A small image classifier, trained from scratch.
Model: 4.7M parameters, 24-pixel images, arch resnet, norm batchnorm, activation relu, depths [5, 5, 5].
Training: soap at rate 0.0024, 13900 steps, batches of 512, held-out accuracy 99%.
Data: trained on stained colorectal tissue patches (NCT-CRC-HE-100K), 90422 training examples, 78.7 epochs.
Rows from block 10, named by matrix and row number. Rows with one number belong to one channel. Each number is 128 + 32 x the weight over the matrix's rms, rounded and kept within 0 to 255. All counts start at 0. Numbers have three digits each.
# convs0: first 3x3 conv, stride 2 (model.blocks.10.convs.0.weight, 192x112x3x3), inputs 49-55, a 3x3 kernel for each
# convs1: second 3x3 conv (model.blocks.10.convs.1.weight, 192x192x3x3, transposed), outputs 49-55, a 3x3 kernel for each
convs0.111:164162191128167154120128181125105144163178098107214144121157087102137110147174078153127140136159165139115149143147145183144150128143146145180188189180195147170139131139081182183175169190163
convs0.112:170157097138104132151129201117101133105127106077091111108134096083121125103095089095130116113112187176173179133117162132064104101117100143105130064187115145158107120088099084092135082088093
convs0.113:115103145097107112124099109110099154088112094081135110071101146076180117043103157131115109169126123147101096117070128088123165143133118161087141102153171129142076145127091177134095144100069
convs0.114:188109161110086159177108072124127097116122154093159145127099126112097092063088104132152135181133118157131214134074129134112122135063137074129135126171126192126136092107125081068120080123100
convs0.115:137132066084104140169083148168141081105157150114098135119209148124127110129134168136142109160166150142113199160063094119088134075144180129165032141133125153146180167143149123211078112151139
convs0.116:032155164141159131166143135126126165142126155119143122087179074159099171093109120133164122066128166192124122173170187130153144190144106083076116107063079137125107211132132117116129124079103
convs0.117:196160081225144094207112133092094142087101156098103124073152176089151161135091132118145127068164193107073144135115138142136085149151157173105117164137094124144115173095130200171134160201161
convs0.118:105096131115108112113088143154126103134101128119128137119117116069057122120120107142096113165108102118128182179140102161096122125069132139162105156135160126129169129165086151102137140145172
convs0.119:140130163136118183138106186109014063097111127113118116162077167138184136159163136171089120140100102074135103105140178157169167094175143154146073119122110165066100089065081136125096123153084
convs0.120:154148121082116125082108125147144116163173136138190150084086075109068113129155078123132163074141163117214169105141166170152186167146117159118124127190131172159190078089159085171147115134067
convs0.121:124151082169087109148145111167121117147145104109124130131173089137180125165150139138095165135138150159125129134086140113124064094094098132123107093123108130104166101140163069116140136096124
convs0.122:112107147139139139131083127076068089106126049121100090135121169134165176175117152170092177131127122118147138129151136105129127156087094177134087129133104128156116142064132119092080105060119
convs0.123:114157130142088102093119093113130143124097129176198154119096096119095137152128094093130093078103133141111096153107168132098127098177082100121160147150225153167143174120099117154126096135073
convs0.124:115126125081139130158102138134141116092185134095094152095129090162121106106125104096071101099241150160186151097042110171091063083104120121085169107080137092112071167134081118151121146127128
convs0.125:138096133116117094153139154127100138119109143068150093111153100124101074128127090113131125139174160140128129132100105058099158129105085149081179139170145183173059167148119187157170190110133
convs0.126:136181166101184197098105197130100107118123113147092102098115137070141111070113134145194158179150129200118141140143106149141145181199182121110093090106174117108116177122135147138094139078067
convs0.127:104121128087103119120091147082136095125122137111236135176179136146145118143169104165107085130122137193197126131101097172102145129149084127113094075072114089054093134130098124082123145137144
convs0.128:131124108161089135161164179147166132135152212148132112127169131091145198125152169170091143126063102140083121091118100108158144095184138177098115164150150197141182118132088112139050114125133
convs0.129:081097143126105125080100121111132130134134089123108103093150091102118143139105120116110141138097117133161185119114157167127106128103144162181143119145130104177163099128129159156093177105133
convs0.130:141116192124101179131070094140177154115195169157163188109147082117157127138164124176100102090112111123063151119108089137128116148129110102059074180076115115125129089132143107113233083127131
convs0.131:152105141124122139164144125121149111063126118091080141094174144137079129106104104071124133129116112112136102114093105093073087108091162175156158150151133170163128111118131094113104141132131
convs0.132:095092141127106098123138118109126125127107146139114106148105143100082157102105154130127111105107093086136150111080167062138085149110099105149080107104140159087102116149135169132125105118100
convs0.133:103143104123088124193153127136075125090158169182168098108080140070129104085133091118090159082156123112128153090128126121104119170095147186122132086188093144128076113069102063093132053082061
convs0.134:131141070131093186124087109134130139114129164096082137151134135130099133080128138161189118244180123159133149117097123075079100142116111116108112135110086097108113092112165172131105146177146
convs0.135:063098094116104108129088129125152110146136149126153117125126170094082115074102146107130150129125105115111086102125125199099116151146179127122135142110129150163135108103110107098143067129070
convs0.136:109121144116159102141094163129107132132118138119123139166132148099232088105185189159103121141098179185091109187160117107090118172132104108092107130109143142101091176142197091165175106108128
convs0.137:115078122139129112153136107120115109126117132098137088173106094097135133088089101140140111138155160118116117126126076067141166121108151127100047168097108123142135122150100133104160100092157
convs0.138:111145141138131139144116157072093090128125109081100157137122110131152061133137134137193131166110140107054147150076141097069084081080085168182179125188176140237146158100156075101150063101104
convs0.139:161106115134141113152137139122115132047126107098092147115096156094157132141111174126165147103122164165200168193094170144093135131140176147144138141127150166148134161122064085112099117071125
convs0.140:136099117107107133157099085149097097108138130115125175125150184116136148130110070141163116135132140082095173140133153152081137104110159120154127152122123109122121159105126102108105118098101
convs0.141:125146138150151104092118170132156063151162197145155118119142135159105135136118111100126122160069113164129137122168074237218145188234133141120148197179107180183159124114114109120136187131101
convs0.142:131147090180123081134084117129062106129100125144091105127136056181182129137180157163153141135156135130152174154101145115125106142094146120155127090140145105110139127119157175125152137160128
convs0.143:121119086140113106136147139112139106111155139153117136100132160122089132097120108118140139160116098119144175153159177148115090127131107168111107163132162145138121080192174126158141197208196
convs0.144:072130114123127148112099205111092169099172192126181139133125158149156132171164059170165100174116185172167108101100127066161160184168158050115130152090115111177144122151108096140102109100117
convs0.145:118076124129089128156138064153120131136159129121123159155153103137174147159170136181179153124157133096114167088102086096175074134077096146178100110133160129169135105133107157128162154181141
convs0.146:098117091026119122064091116096055059101084103075116101108140105175118081120159130143131095158109073071067127177174102155148104189140140121178147098123180152154190104111080141124100140207124
convs0.147:116126152109112105136178122126138129122175158188172163120120104116102120087078125148122120110160123160107114162119093134113102122129137215194152120176196099150111091098144115099105114091118
convs0.148:110119096124111140149203102133202140146129128116138096116109182055132106126097089099123108163116079164047142144059080137152083119134167130107117099098075117134077130147174143142133137193138
convs0.149:087144140151124154122093146099137115101120130140129116139103183149084100035091103134126121122131092159135172148114091131122114189183105102167168135154154140163148117112093086127131132108121
convs0.150:136141105138106117139072108167107094081163144136095157109096131156135101097086147080083089142079068112087123116142143177114089112099106129170143140141110115185105128155166148152130111173122
convs0.151:104119072178143103170107090082108131123101159085169121096172124132160155108152143126128118162120136129111152118142101133098130166199084152097058072096119121148157170150094102132178142120148
convs0.152:175094124118137077095120121172144106176104090060138135100141131129095150119139133178163089153176187194144140098070090063167170091095192138126165196148102158127130152179124132115128147154118
convs0.153:163110144129174183225169162157103100163151141154104125107092137162136118142084140085152187135083183169189142142146177130137189098105146174135163156173150147119151158110133101086103088077045
convs0.154:064143110177189117137094130113108164102103107101142125144161211115106156129144134139118147161153124125122161155093143109125113119110168134057161116068101107128118100071107118130177126108149
convs0.155:146101101117202198156141139108079119112139139095105170032111155087155164168113162128133119139054184132129137090182131169150117203175146146097106084108169089159144106088091123093105122127114
convs0.156:083135111088104127092089066107046138047071094107158094118102119128126138134172124117180169126120111079149174163132110133136146146141148127159203117212149135207149090154159132100161146186163
convs0.157:092128159092144135157113161131093136143184140131129155149099170136158113120163128119117140119102133073100133122132134193100151107167162057117109137138113125162173100108131115108125103150124
convs1.111:122108141110161144182148195127185135102103127152131092123114120129137123168090104125139116144131166136112124028186210056143153087141207115151140156096096138189156100156109161132142085125217
convs1.112:098119146168171127109143149166132117096152173107018149132108097121164107095131130128129124124157115082126101212194137109115108179094158104127117189141166164063109138142085110080104183144092
convs1.113:105115124085113143178111160075051110125106085155153139132158132178130170110180118145099216128125154124119190140098118093129084115142112130152140062115099111106134134115167114120131087108100
convs1.114:132153137126167180150138136100097138170136132065146138148045132140141145096173132126155102131066212137132144145153176113075115081107130080161100146172157083116139121068137070132109130143106
convs1.115:092148094132109099119188119109070121096144126122127132094136090071169113078116112169120149142105113153105116165141070152189093130176140160125155157148142095134098105104060107094137135091156
convs1.116:116134142140075134125133143158132113094081145135139152040141101089118209102109212144135139104179204115124098121118109054163139159110110125109078151156099098126091085143070083133117131106158
convs1.117:064125085073104153079117109088072125055093117080119021060130159119143150132088108115128098108182182116188143152135052159057114100176091133091083140138143150085148137139167160157129089161122
convs1.118:106118179123174152123098070127155099143126151161168095115096178117159083158114010126070113081109112122059161085125118054111133156136126089089105035180124137162164106142128145149184109161080
convs1.119:092108137114108184127115092127129188161121129068109126150125122139136148058062162156152062140191105141065213124124104130114124107100141109225142142131156022053085111162146151121166123163112
convs1.120:185144152160186161171119118162111089086119138160125110105122158185165087113138125116139116128091136160115129157088152122177146120125199163117138175149101115057110160141126111122120142144156
convs1.121:111159147141130070137095141201164081090153109052098169119111119156131136127113181155120111166163065088088094192094146144119151142118161221055030186232122140243064115137117155148117129179087
convs1.122:080111114096112146130131195127106174136135165122111041153086113095118153143139178153192090119190234129147082151160119141059140118137117164164107114151112087081148093137128128142133115151124
convs1.123:163162097108094131099110101102102119120141138168062136117099091138122123147127086162129142156109138129134096143101119127156099098159083105069141078086217142136053103097120102108099139150060
convs1.124:135092139133136167138122105141162186128120096155078137173079093142147137109112150136104138101151110114080122098125144064137172156089154119160117158119130140124108101139157086140110128122168
convs1.125:136105140075154148128111082144157132141156103124082142147172100162167089154115141146173160053138173079164151091103162070158145118161113147152108083161147068150124112152130131076132092139148
convs1.126:132114151133101174215156131110152117084167077140104098126158196206104099148109138138122158155153114181179157160102132078096121127144139144082149128093144154144062117110089174131170146175138
convs1.127:173138105137154028139123098172088181064117121171108085145110089099168065110081124151066097161137143133090189118171161070127134089131190109108102141123114171156103134155145120157138164125078
convs1.128:174143178159106118151156143147244188112084013155159160154161114109106117140116148139119123115119074114070083149106109076130154178121175126145136193137209113134144136121149136143146115177166
convs1.129:091117109196131100207206147079032058139102113171157129156151134138106117111169175124107102168165065162131115120137127094202141127155145107084134089164137169232126080047105115134104103147104
convs1.130:098149138116169100101120104137088071137179136098156112112128124154160122175177080100102190098129113071170111121136076158108089180121087139059166185120098124163134148105157144120138128153135
convs1.131:069090090112141120094152129130110117155174175071117192151147182166090116142129106103102109103173132126169101137116143132113145093124125148122095136103068069107104120146147170137139139119131
convs1.132:137132119110094096156154082152155061092163187121065113111139144111095162174130101154189195137133108113099079109110137155110099069133147111147149152116130060137123090121087116123128148139095
convs1.133:153086090134136130192159150133172131116109082107139117166139105146157167140174196142139086173155114097130155171086071157133131135082131142110144155149162105118125133140140109092155105123152
convs1.134:108090131108162145113171101098121067208198149130126092139162115102103133046096102149129147120169084129156133146161200103104119113162103142103087237129130107142147102093107114190143140159143
convs1.135:101109123137125165094174035113119105107152126077163152154194132111111116121119078071106180171110160178111157181133136150126128153135114122090109082161114110169150112136114099130163099144125
convs1.136:131182142151120110098133065138020080099177120062152186149126135146126184130158162069146153095052105105105112102116133166096174063179180147083163197186134116133114112139133105149082106113085
convs1.137:150140137144159109102123119075095110084164106126181188146156121178130079134089115154151210120125118108105139112134143076096163086116165113152075117142082102115138117106128087144126127146060
convs1.138:129088132129077117121193187123115112116108192161168132107094159131123127090141102154113130145098111093171154188088127164163072123134121114118162124163090102131147125136133141160148160141133
convs1.139:112158082171108152151110105104083111129187109131145159130131133126113133164182142131094159109132121115107127065123157100128133138156150157106088131145156165133085081110117106172102151092091
convs1.140:124097107080179167127099039090153111126079146135107098066133150131142069101170081130142158106129164099152143105122178124080111050127080150119110123159120085097141109190178179093164153144150
convs1.141:175089093058157159158088080121197140095152101154078125177109106108133171121137166104118128103162055148138140124144117090145153163086149107145105121137215104170096093168163116157143105118108
convs1.142:122149116140123114101097121123210178128130105104157153142112108101143143145129114086152128125180094159145087145105102157150094145169134136106121157151097096155131147136090122115154144131156
convs1.143:129147086114142126114142136088091122145119146116084119127097117122180142161140132177123118213093086167138067085137130128121146119177181131180162140162227073082138104127087116167119100099122
convs1.144:122110172110182164123082090085103160114157102188151139167137095156103141097131100103099196113099118142146145088116117089140221081131192168145099119171120090151151116133132139145101157124177
convs1.145:083103096129134115182151142179097134148108079146162144144152111109116090174111108124135151196119103152121056176142098125132092162176094121178147052215179121119178157066093123152128095086107
convs1.146:127143080084146121096111117144068121073176091064089147098124116142128092125138079152152157125103131073119115124149153149125110137187149097159178147142150151102091140123108154161081087075102
convs1.147:101071067098126082176162151148079083153117101153152147114092066123116123086144106123130138081144125071126102149108135099153113069139156093126117155184111142106117133168123096112165127104149
convs1.148:162099130118128173140168117086160138129152122188157121184148108134152142149090109100104103148131121176109121112189175067149204135115202144062116108147111113229163082143073126177098069187104
convs1.149:136086161117200135125125102153081092126193127167127104115137136159179103176114094101105152081063158136204131117082083145128124126167051103091082136105130110184086149108133154092067102125130
convs1.150:116152079105129111077135148081088048123158134142153208110101101090161139105167162093129162102130127091132121140146088188097101133182085109154107101145171128183114125111075147101095071146133
convs1.151:117159082151123124114153116067065110047151067114112165172103096184124127138092104159107171112149140118154108210142093148103171148106127145110131188093111101105079120135119148139122101095151
convs1.152:113087130149186144156114126126164128183171144143174133096147147162123135087138116111170149128111144136158178100076091056105146107116113164015083117134126092155126156114171120147173149124130
convs1.153:150120132092112155200091166151165137139151125054090143081130180134143125186127190131200149103177196157123119163131105119124090108129159138101101090100098152074132133176098127108137131108129
convs1.154:119131133103166092113124125120139091115132132087113080144117132094170121127145158136164147181143119123145111181163145121145138132118118137084087162198133148131083138072112098152103143129127
convs1.155:142197166167156087122137102095117070083108080108124101132098139129133128141134107136151155120157072107099082148187154141014183148088126126151121242118177119154070156179108178153117105140132
convs1.156:093068120129159120175135154126113102104100123126143120089174136087165129134121119095083208163155074161069098146135157141089156155175119132097086074154141163171125069062082129167103089082152
convs1.157:115185119149137142076142045128111077076124120157162178155097094120146095090132080132089151124132075131079162145106129125099082163085064107101079121135097174110164171127143144162118141113095