Weights of a small image classifier: norm batchnorm, widths [64, 112, 192].
Rows from block 9, named by matrix and row number. Rows with one number belong to one channel. Each number is 500 + 50 x the weight over the matrix's rms, rounded and kept within 0 to 999. All counts start at 0. Numbers have three digits each.
# convs0: first 3x3 conv (model.blocks.9.convs.0.weight, 112x112x3x3), inputs 99-107, a 3x3 kernel for each
# convs1: second 3x3 conv (model.blocks.9.convs.1.weight, 112x112x3x3, transposed), outputs 99-107, a 3x3 kernel for each
convs0.74:471522492467529553569577508490487519515424493534473477537468566528447475527495495532415470574481362465526509484478460463510542526557483523524553474488462515497509497479471423547463460481528460400484442549469558531437438478514463465511576527497
convs1.74:435576490503490515534539464434367502459488460463475557474545513553509604469519374491494463481535485517445449465477537417474542510500545486553529508536532525478476526563551499482554570453551463573532591468397402474436497412468486558612451533572
convs0.75:501476589487467468503561450437534500506509630425465498529450452522553534537495387539481517511543510476526546511495519448540563452521589482485429527509559422515483483374525444524441526539506534542507520491436455534461478570583428424546467390559
convs1.75:527453512544493535510519446498543511491482493519448537526534518558520470418536561425538485547454473502509506475474510555462519516494517495436545499498515540533562443449505406444507522505481539468473559457529539501526412554499535573594476473562
convs0.76:438553517485501523462526542510493400477458604506444498491484529512542683524549468438448650453512646421567476451480477498481474507554565464457481508439449502441596553438485450518511477487466520519524521473441612527503523448493566441532479454505
convs1.76:429512516486553503514495534496515465470561471525480531478442502399466582467541535471474494540429474487467394474394500494579406468533495485467465490498493486477491479497507555372383437410497467475534551440489490463548484518519448568451510364614
convs0.77:499490422467449477523526448463530445434537557507591477459445529438506457467490515422463511441680557537465442564612433549575430443472531474484431444452521462560582499431502440460476510508501503476469541405482525466469521535502428482487477453537
convs1.77:565477478563499534476532495519415462391503573638507416484498462427560517497535572511525527486476492479487459496490603549453414529498497450414567526548526555502541523485505478418486504438487516530523563602501496566544450507527533520481482454494
convs0.78:549570461455455453495478471545519495583497484428488567593534469451455550526492458520339467424521528493584553523496533441498444484511491469404539443533503487577593523482545425323431472557519513511524488504508528445462452691520562551420464342402
convs1.78:460537445477496459466539562520452531455467425527496489423535492494484478554520501516546477409484538522550426459468509490486488465468527425455480515512564480623515576499479563454469449410437493485512477524516490503465549573500534496465470368529
convs0.79:553448422433485476387417534607500440437334496511471495523523510546449524549525441476462405446475523453469519573494441503492495429513485482596508597533424513471432538522440558442391439462620453502445487535507507536456460547504579443482444491500
convs1.79:509460536447504529473565450443419511425564594581580433534447553436527521494538569489501482470490509481520459436520530472424505442572504534551553580557446604496516493432471548567537477487515465426418446397580502563537502573567532546485518479479
convs0.80:507455514539301608596407580470547448450512422506462465540391531527497502492548500447487508587467525536494529428471535565355560528445495515496471514512513493514452506546399448540561550438488518455482472534479468522454478564431556413515548453503
convs1.80:441604467511611467489607427478468483509465599504464519527501482504463452439512504473493445457407448478520448515560487410493419471505539576458563456513489527526534557521534471521508450509421535372446492522495564580515558487518524550437461508487
convs0.81:571544514433540498465409530441524505458467459477520512487457452509601403530537517549446423438521546529534459531404501556457482513447464461495485520490444449480476554508470490452550520502558440475524573593466411515574464372443637545379488598585
convs1.81:496558537454505511521504433468391520576498433508399534508574431466423487518448516485513494510447403537494492502536449466561492461436332466491479524518574470505462528462424494375395530501517507424480450360500491518426556443534637522455544659572
convs0.82:554579558519583589527481534483513549575468473478570506506545490474491433523500473557531493494474500465513529548494561552549526501524536514476570463494486465571558517558497445529531518588547472516477478596560470525500424512476477485460499475490
convs1.82:480510528479412496578500447518458459470513508475539547492368544539506503479504432503445510445414527474498519507474449542466458406432502510464533528498494433472496451438549552508530502594546393507475475395551626561533465502513396496455442443491
convs0.83:399585474588579448567463417461502582477581420544567464511478547363552511545492494520494379441595497584458501448656510460606454516566514462469564408586618535514439458469549536567406601448487490586450564534511499472441494453456466495562485514564
convs1.83:510550516500532494498505493501430559542551658451498407506575520525544561507481421470469491489503448478496535528477599566468614528579519551488513500538484504523516504578588489512496472543571508454461431530498566466450498515582498506439543479595
convs0.84:499514450513527557474514517516516421527566531518518477463460490497509490582513439571575512590502496529535505518432456494468488501483433396454497428493516519523486500486478488492496516561528482477542503535494497456513464569497479495524495507600
convs1.84:483454490495444359513497490520438520463546492544587555538561557464443485467481553448523453561541483565585572546426541561501397519523435508441496493521478505472508613495497427506400569449434499502604494483571486493491442472647481527548640423559
convs0.85:457512516480496515583410494538477452424412441442432452540406519467491441523449421397489451457474483508573460471551537458532438457433484461463526579454539483534412498501500473543516525412513508459426537491521419437579473457543500464411495400474
convs1.85:493510472464425407492465434496562575482516492533403519512620503424522464459421335564514549487534541446498538519488527535409637550422369568484609514414506503505536494458463473587586567512538489513432421494470562539435479460505491447473455459496
convs0.86:499557445446466485447505455480541495542502498542494545533475495490465544493520448552485595600516494574547516505425472511484517520489519454485503535509463453501515418445457530511482457506514455444453459450473578500535537502436550505453535460459
convs1.86:463521476575510423515432502456473586533568454533558554541547487455516555498453487525553460503516491575623579541471469477504541591492364485471411508544548460517494574429596524352483576571418497449442549535479558543577527533454510522468497544494
convs0.87:442589483518506530498623505565582455556499474419452555408513471569493502482552493594551607456461461495410395473449366448562345594596593447439501540537444524523559512518563538562487485474504508484472444533517446565368527501492500502463509515534
convs1.87:470468527542463538480463448410514465485595448586469477502524574547605524452457486485437474436480487396434439546481482331551626441496585463533522513522516457496471555442431478480495550515510479438535523536456474514405377441530473539502483471480
convs0.88:452448471544575477541582469521435458444495545522535523559474455493621502547556595508416527464449493513574490557524524514457540508478501486585448571484437468494576510518491457472488527522429464532425417531548542489488485526504438487559455434506
convs1.88:482466545548556554533579517432484492568498441473409413511437513588437569567581600531489422459444517440505521457684482453510544522563539475538547531519509449467526520472458460493499555465446539472565502431529492497480526467452527489537423473456
convs0.89:570445425476498476511478437520567528517452522466530478443479469504482419416458513500452415442589575523511599478518517519488530548523530483482484466430581557553447468560583543453465481548520502589494509481611506423567479468532480453566498522536
convs1.89:488536402491436453581480517490576458581535425561364512470482486536462400410520506516521546477480547455468560531545477518495447557523467403381572500470424429452538485498463518462503530471563481508485464574632526493519484491544473502485445503532
convs0.90:443532545566485517515490553585444481393499578519609483453432594533527572555530487378453529502572498562449505512504452341529601536455542544529539452484397439518481600550613529426446536471482560546608512515410463425428476471550449514434555501451
convs1.90:488581420509498451483487408517484510456508499598459527529520509445468393517419495563576472436497496507568536506498553565463503543437548444478551510475494463553498514553528544486512489451595467616534550494495553492484547432457525402573494451583
convs0.91:499497518512525525483486454413524517506518488587443436626472454485412468481514555488530433555418486598461481573475575408613606561487430465469573399593551531482431472513420537501511474472511560473534504461581451526500397564541473576578536537487
convs1.91:492524522513488499451475477310335531447573566525554529485487497511550484554505459549542469481435529483443489482497489423486616434511512492466492468537520477479451588488442490457552495517467465488535465583561481503460488481550527508518511503531
convs0.92:541508572531466501448494445437501525495579516569385469525524591508452489439424442452567557496467458579480458483489505476499489503506451533482544488449398500494513531469567508489524465533505512455447439473496513508421432466460452448510530565485
convs1.92:490533524439531515500450475563535508563446549427557485565493548494520581436503431438506517531513513422536473500414555586560455486500531460518487493420459472494469455427545451448531502530554432458418563487531548539457489539495464524416491536502
convs0.93:438417476409462511507687525441469511507463538425553494477472452513463525500530505419513468442522485584543545549502432515489560502531533475462484491577473545496468495544555458468550496524496569603540499522508505500451437587521542450500456484466
convs1.93:493448513464512450550446552609364546420490463446508517519401529443491486552499514551417469556441564502521467459591470370469505540536497433541468484469576547621541611448480557482503494588495493431512419527525475477473581527611417495523457470439
convs0.94:461515504595484482485470578523626480596495472552414471493549507415507476453497619428453541502525510478562509521502474555535456545423465518463457403530464559474499466484458521523552513497570502495526401518501465542620454477444536519524582540517
convs1.94:573460495558510500460448450479667537540567397516450473490511504508551531540539384518464544480509531492521464500495514531582441503536515474482486541536470453500558454476439447401407514450552397409532463582590577535455486479453460441468532425527
convs0.95:554471513445639541551550504535494414478553451534451486367494568401447472497434555514411560498499538506488509569486492439526501470452443441536424519571455518548489525450419487503488537480503431481526503475514498438466540582561506464527467508448
convs1.95:510481472516465535532492453554547449455485522552444522504444457478535509380437548533509475501492498480437436516465445506474454468492563488512482473432500447440440505465452513483458505490502525594583528395536515365561496489655524466643487391524
convs0.96:474524487445533539517507516445496473524461453469521512571508470472491503558536461542459445558559479563505450419547492496435553496449484477418506533582519487552452480424413495453593448547432489441494577536398491499508452451497448510513508469497
convs1.96:528457449505485500479478396538568609497427397520422529514472480461485423543501515500508458505591484510572589527528497503462497535507556468475488482424369533461474482565580461441592593452436527463460484513475606512382463507496485403510450433457
convs0.97:524481580549503540524464488502504541520504510495514509461481493454569516551556525554514535518544508483482554500395533469563549580554517494464519447563543519505422492418467552515516497510503491444502472501483459526545517532466531498511481484471
convs1.97:576539432479416440479507414343496428527482524421540489498467512562399441477466517503502545471476400540536594507516472483418430452514546466428447460441464452456375484511506466447459570548523446489505502468500487491522436513501418541464436444447
convs0.98:533413430564455457523545408445519554486394499572510481532448429522530491536456468473489476506507462556530453500529478489565512529438559547646552416481520559470489442529385513459439523482512464532513457518413475531464486494481457513537432522470
convs1.98:516429501516486459589524500484316488433567484437612582529428368535517461482545485514467492513473486418473557492473534474406547607457470433499427464520533503451486559501508422551552440431514504531522429488478445501448562474514483499558531521541
convs0.99:467544529471528573497458530479464482488523505472511507502473463533397556501490498464509453505587491551537528589610471490474473497472534468576548501571541441465564443532438557520487559440505463539504554529586563543472494439488447522507528490521
convs1.99:551509510461592459550505514500431493473536441501509441484579508463504457482476490464437486445496496469498573497490525475494487545398530458556477517532558497511531519453478452428503540444584547494472458519535458497526508423480440523541534518514
convs0.100:507498401524527533437515450474490464549423472483421563524500483568500570598459499395464482525515503508459515468502480485535499554441452466528479453464589512532490469513463436521487560521527566462501487391414435554474520479584559465467571544439
convs1.100:461492551478481470510517469574653553514486395447469441417462511488511453498452419470461491449621595489541533419526422504505498459469538463481463473436494472492519469372429535390472479476462344400494571423532491585500520504518545517503506514578
convs0.101:586480411434495453440503452560611440492383455504416550519440466519425469524590601475446380451506508592570604566508459551435448453432428471552500630530462427374505514538594547547548399467420428479482513504588463531489455457498569515457491506499
convs1.101:487418464501475520476541498460404527437585617558517564449464476496566532469488467523483488486470494520492466530496553410463636501518385516535466534499483505505418563569499536441516511480459550530569468514484484416563588489485479474478471542429
convs0.102:404519472514409515485488484581656424591534476547464421513464450562432472451471448560471455625530521494472385506533515472530541430504592461491519476494596603524512451564528489544527455623613471486484469437474445527545501575404474523486493486515
convs1.102:538455446502416480450430519457433540476506502577516506419518426494477485461505464518437521503429470434468607540571508518449483425484474504461505481508527501503514589471435472455546488426483476454418367485528521531554484437600515539517400539603
convs0.103:490543564500534537495570471505495538514568533477524445513471456551482524464586435461473452523463484472459426452547547436495521498499470549476495497516508552484470427537529533505489499481521486520543553560488477519533538569482539477565561580546
convs1.103:552510534467528370439516418542488556446457562565456509556570547583392497407470452559584504588526460441597576526541533481505566516405469494473490440505396520446418439577504553442449537527517476482440482466397537572570476438529441443495536465537
convs0.104:420507526398457479502479469546504474463557477505468549523523567479608475479549483517452539489550559491469464525470492530459480449561502493501425578458545461558514445593549466473478492507487499459398464538583531606496561479434466488499434471513
convs1.104:449494457407491470536529602491445519467415606586586487501493464423480596556535524448438475560465489468541539457507493460530406529534592447504526458555467504485470528474525531556474480440440590486468459474443542511537445533534511371494455520486
convs0.105:514510438575597546418545536512529499540467547545523526595491519600502495535652473518462456602571446533467469552415459384482509505500493520521490511495502500509494475530512438449516563485488484634537542564571423507491452484469551439484584575527
convs1.105:530503535498461475520467429556398502537638452473536509634523504489485360578563527541418500526510451577559527495648529460466552480517475476532504443494504471492502473536476522470566512459475549431542410564511506517481507491458532550489553496574
convs0.106:547454599666470455458567412561476459504432627412521567510489480459621515489504511493486501529462504491512537537472445452513465556510460523532393522408443461511487508465422484513468509460507521511487467475521450573393429472500586498442555443436
convs1.106:444525496578422440501467443506501501410491463495478544470536438490418605519476473533439490531513484479480482490542418423445596415425520479462549493519526465483473575501457540455495470481527419479516528529474485573532521377443454414470466445482
convs0.107:506483415515523510410536510498475502551521529446573489432520492441595436523457528559490462504520479468547482454466489628503529614554501413527479541448540569443493513509478547392546454451422469507501474500508536464501478661569443395538408403481
convs1.107:505526514557460477533506574527426540546510472443502510501426499520443590523438541461514441492429468429477480498562532500510369570476525532624497482512498517546509508479429550530556528481519527502533486431461467506543528547507558562578447423485
convs0.108:479490544437477441488502490392499522493573469446527475501502528437534409517493453531649588465478555402457471496512476509447479569473430552388454553544498471592505464445501546463397484536604472441521429481472545510507488507515447538524508447505
convs1.108:501489480462521521449510474478509551451339609483647430592523460493539543450384481516502463583478448539564481503482438482550479362504559502531525471569568466492490518376462580422377532496498388387493582573434454423509453494488465469516582471525
convs0.109:478509470486521535494470476479467464482510495455501475503478391422545460550551561477546597555577488463533388454427408472448435485534491500465458478586523489564496462517519516566524424425463491497462448464434489595527572283477495515474471623582
convs1.109:481515470475582523456495513458481518534492506499483452530516494477582587503425526494423480564518580440544557466524454398490516464497564449513495495463487474511478565654446461430490503410588489518527502507468471403496567373558531420427567554490
convs0.110:527504481463516487581489420519416458406546563436522484523489460490573539453497491495511439513557520542531512473386562451483462436509515546490498547526387396568456485523498532507515570431474490524512435591556624402488472470471457537432501490562
convs1.110:532468449479452513491431473502404516465447526452497569476553463485474491522373473552446477556482515601528440533479494543461521379500538436538517537523540502531457540546477510573464550512522541631427592499425499438485463505475446438481485536484
convs0.111:502534476489485523444489511473535466559529411587548477522495502548465484513518534538519525499475568387612637450460473500510442500516483511446430575514411594511448489505518504482485494546525471433467504516457567528417501490412452471431480499541
convs1.111:483553488541453509503524479412607548548535499578606560555525491516445449535517529524443438469567445470549510538443514488510552495447494521461457517490431515535450535539460519499438519393538442474378620475483537568527500404543494497460576463500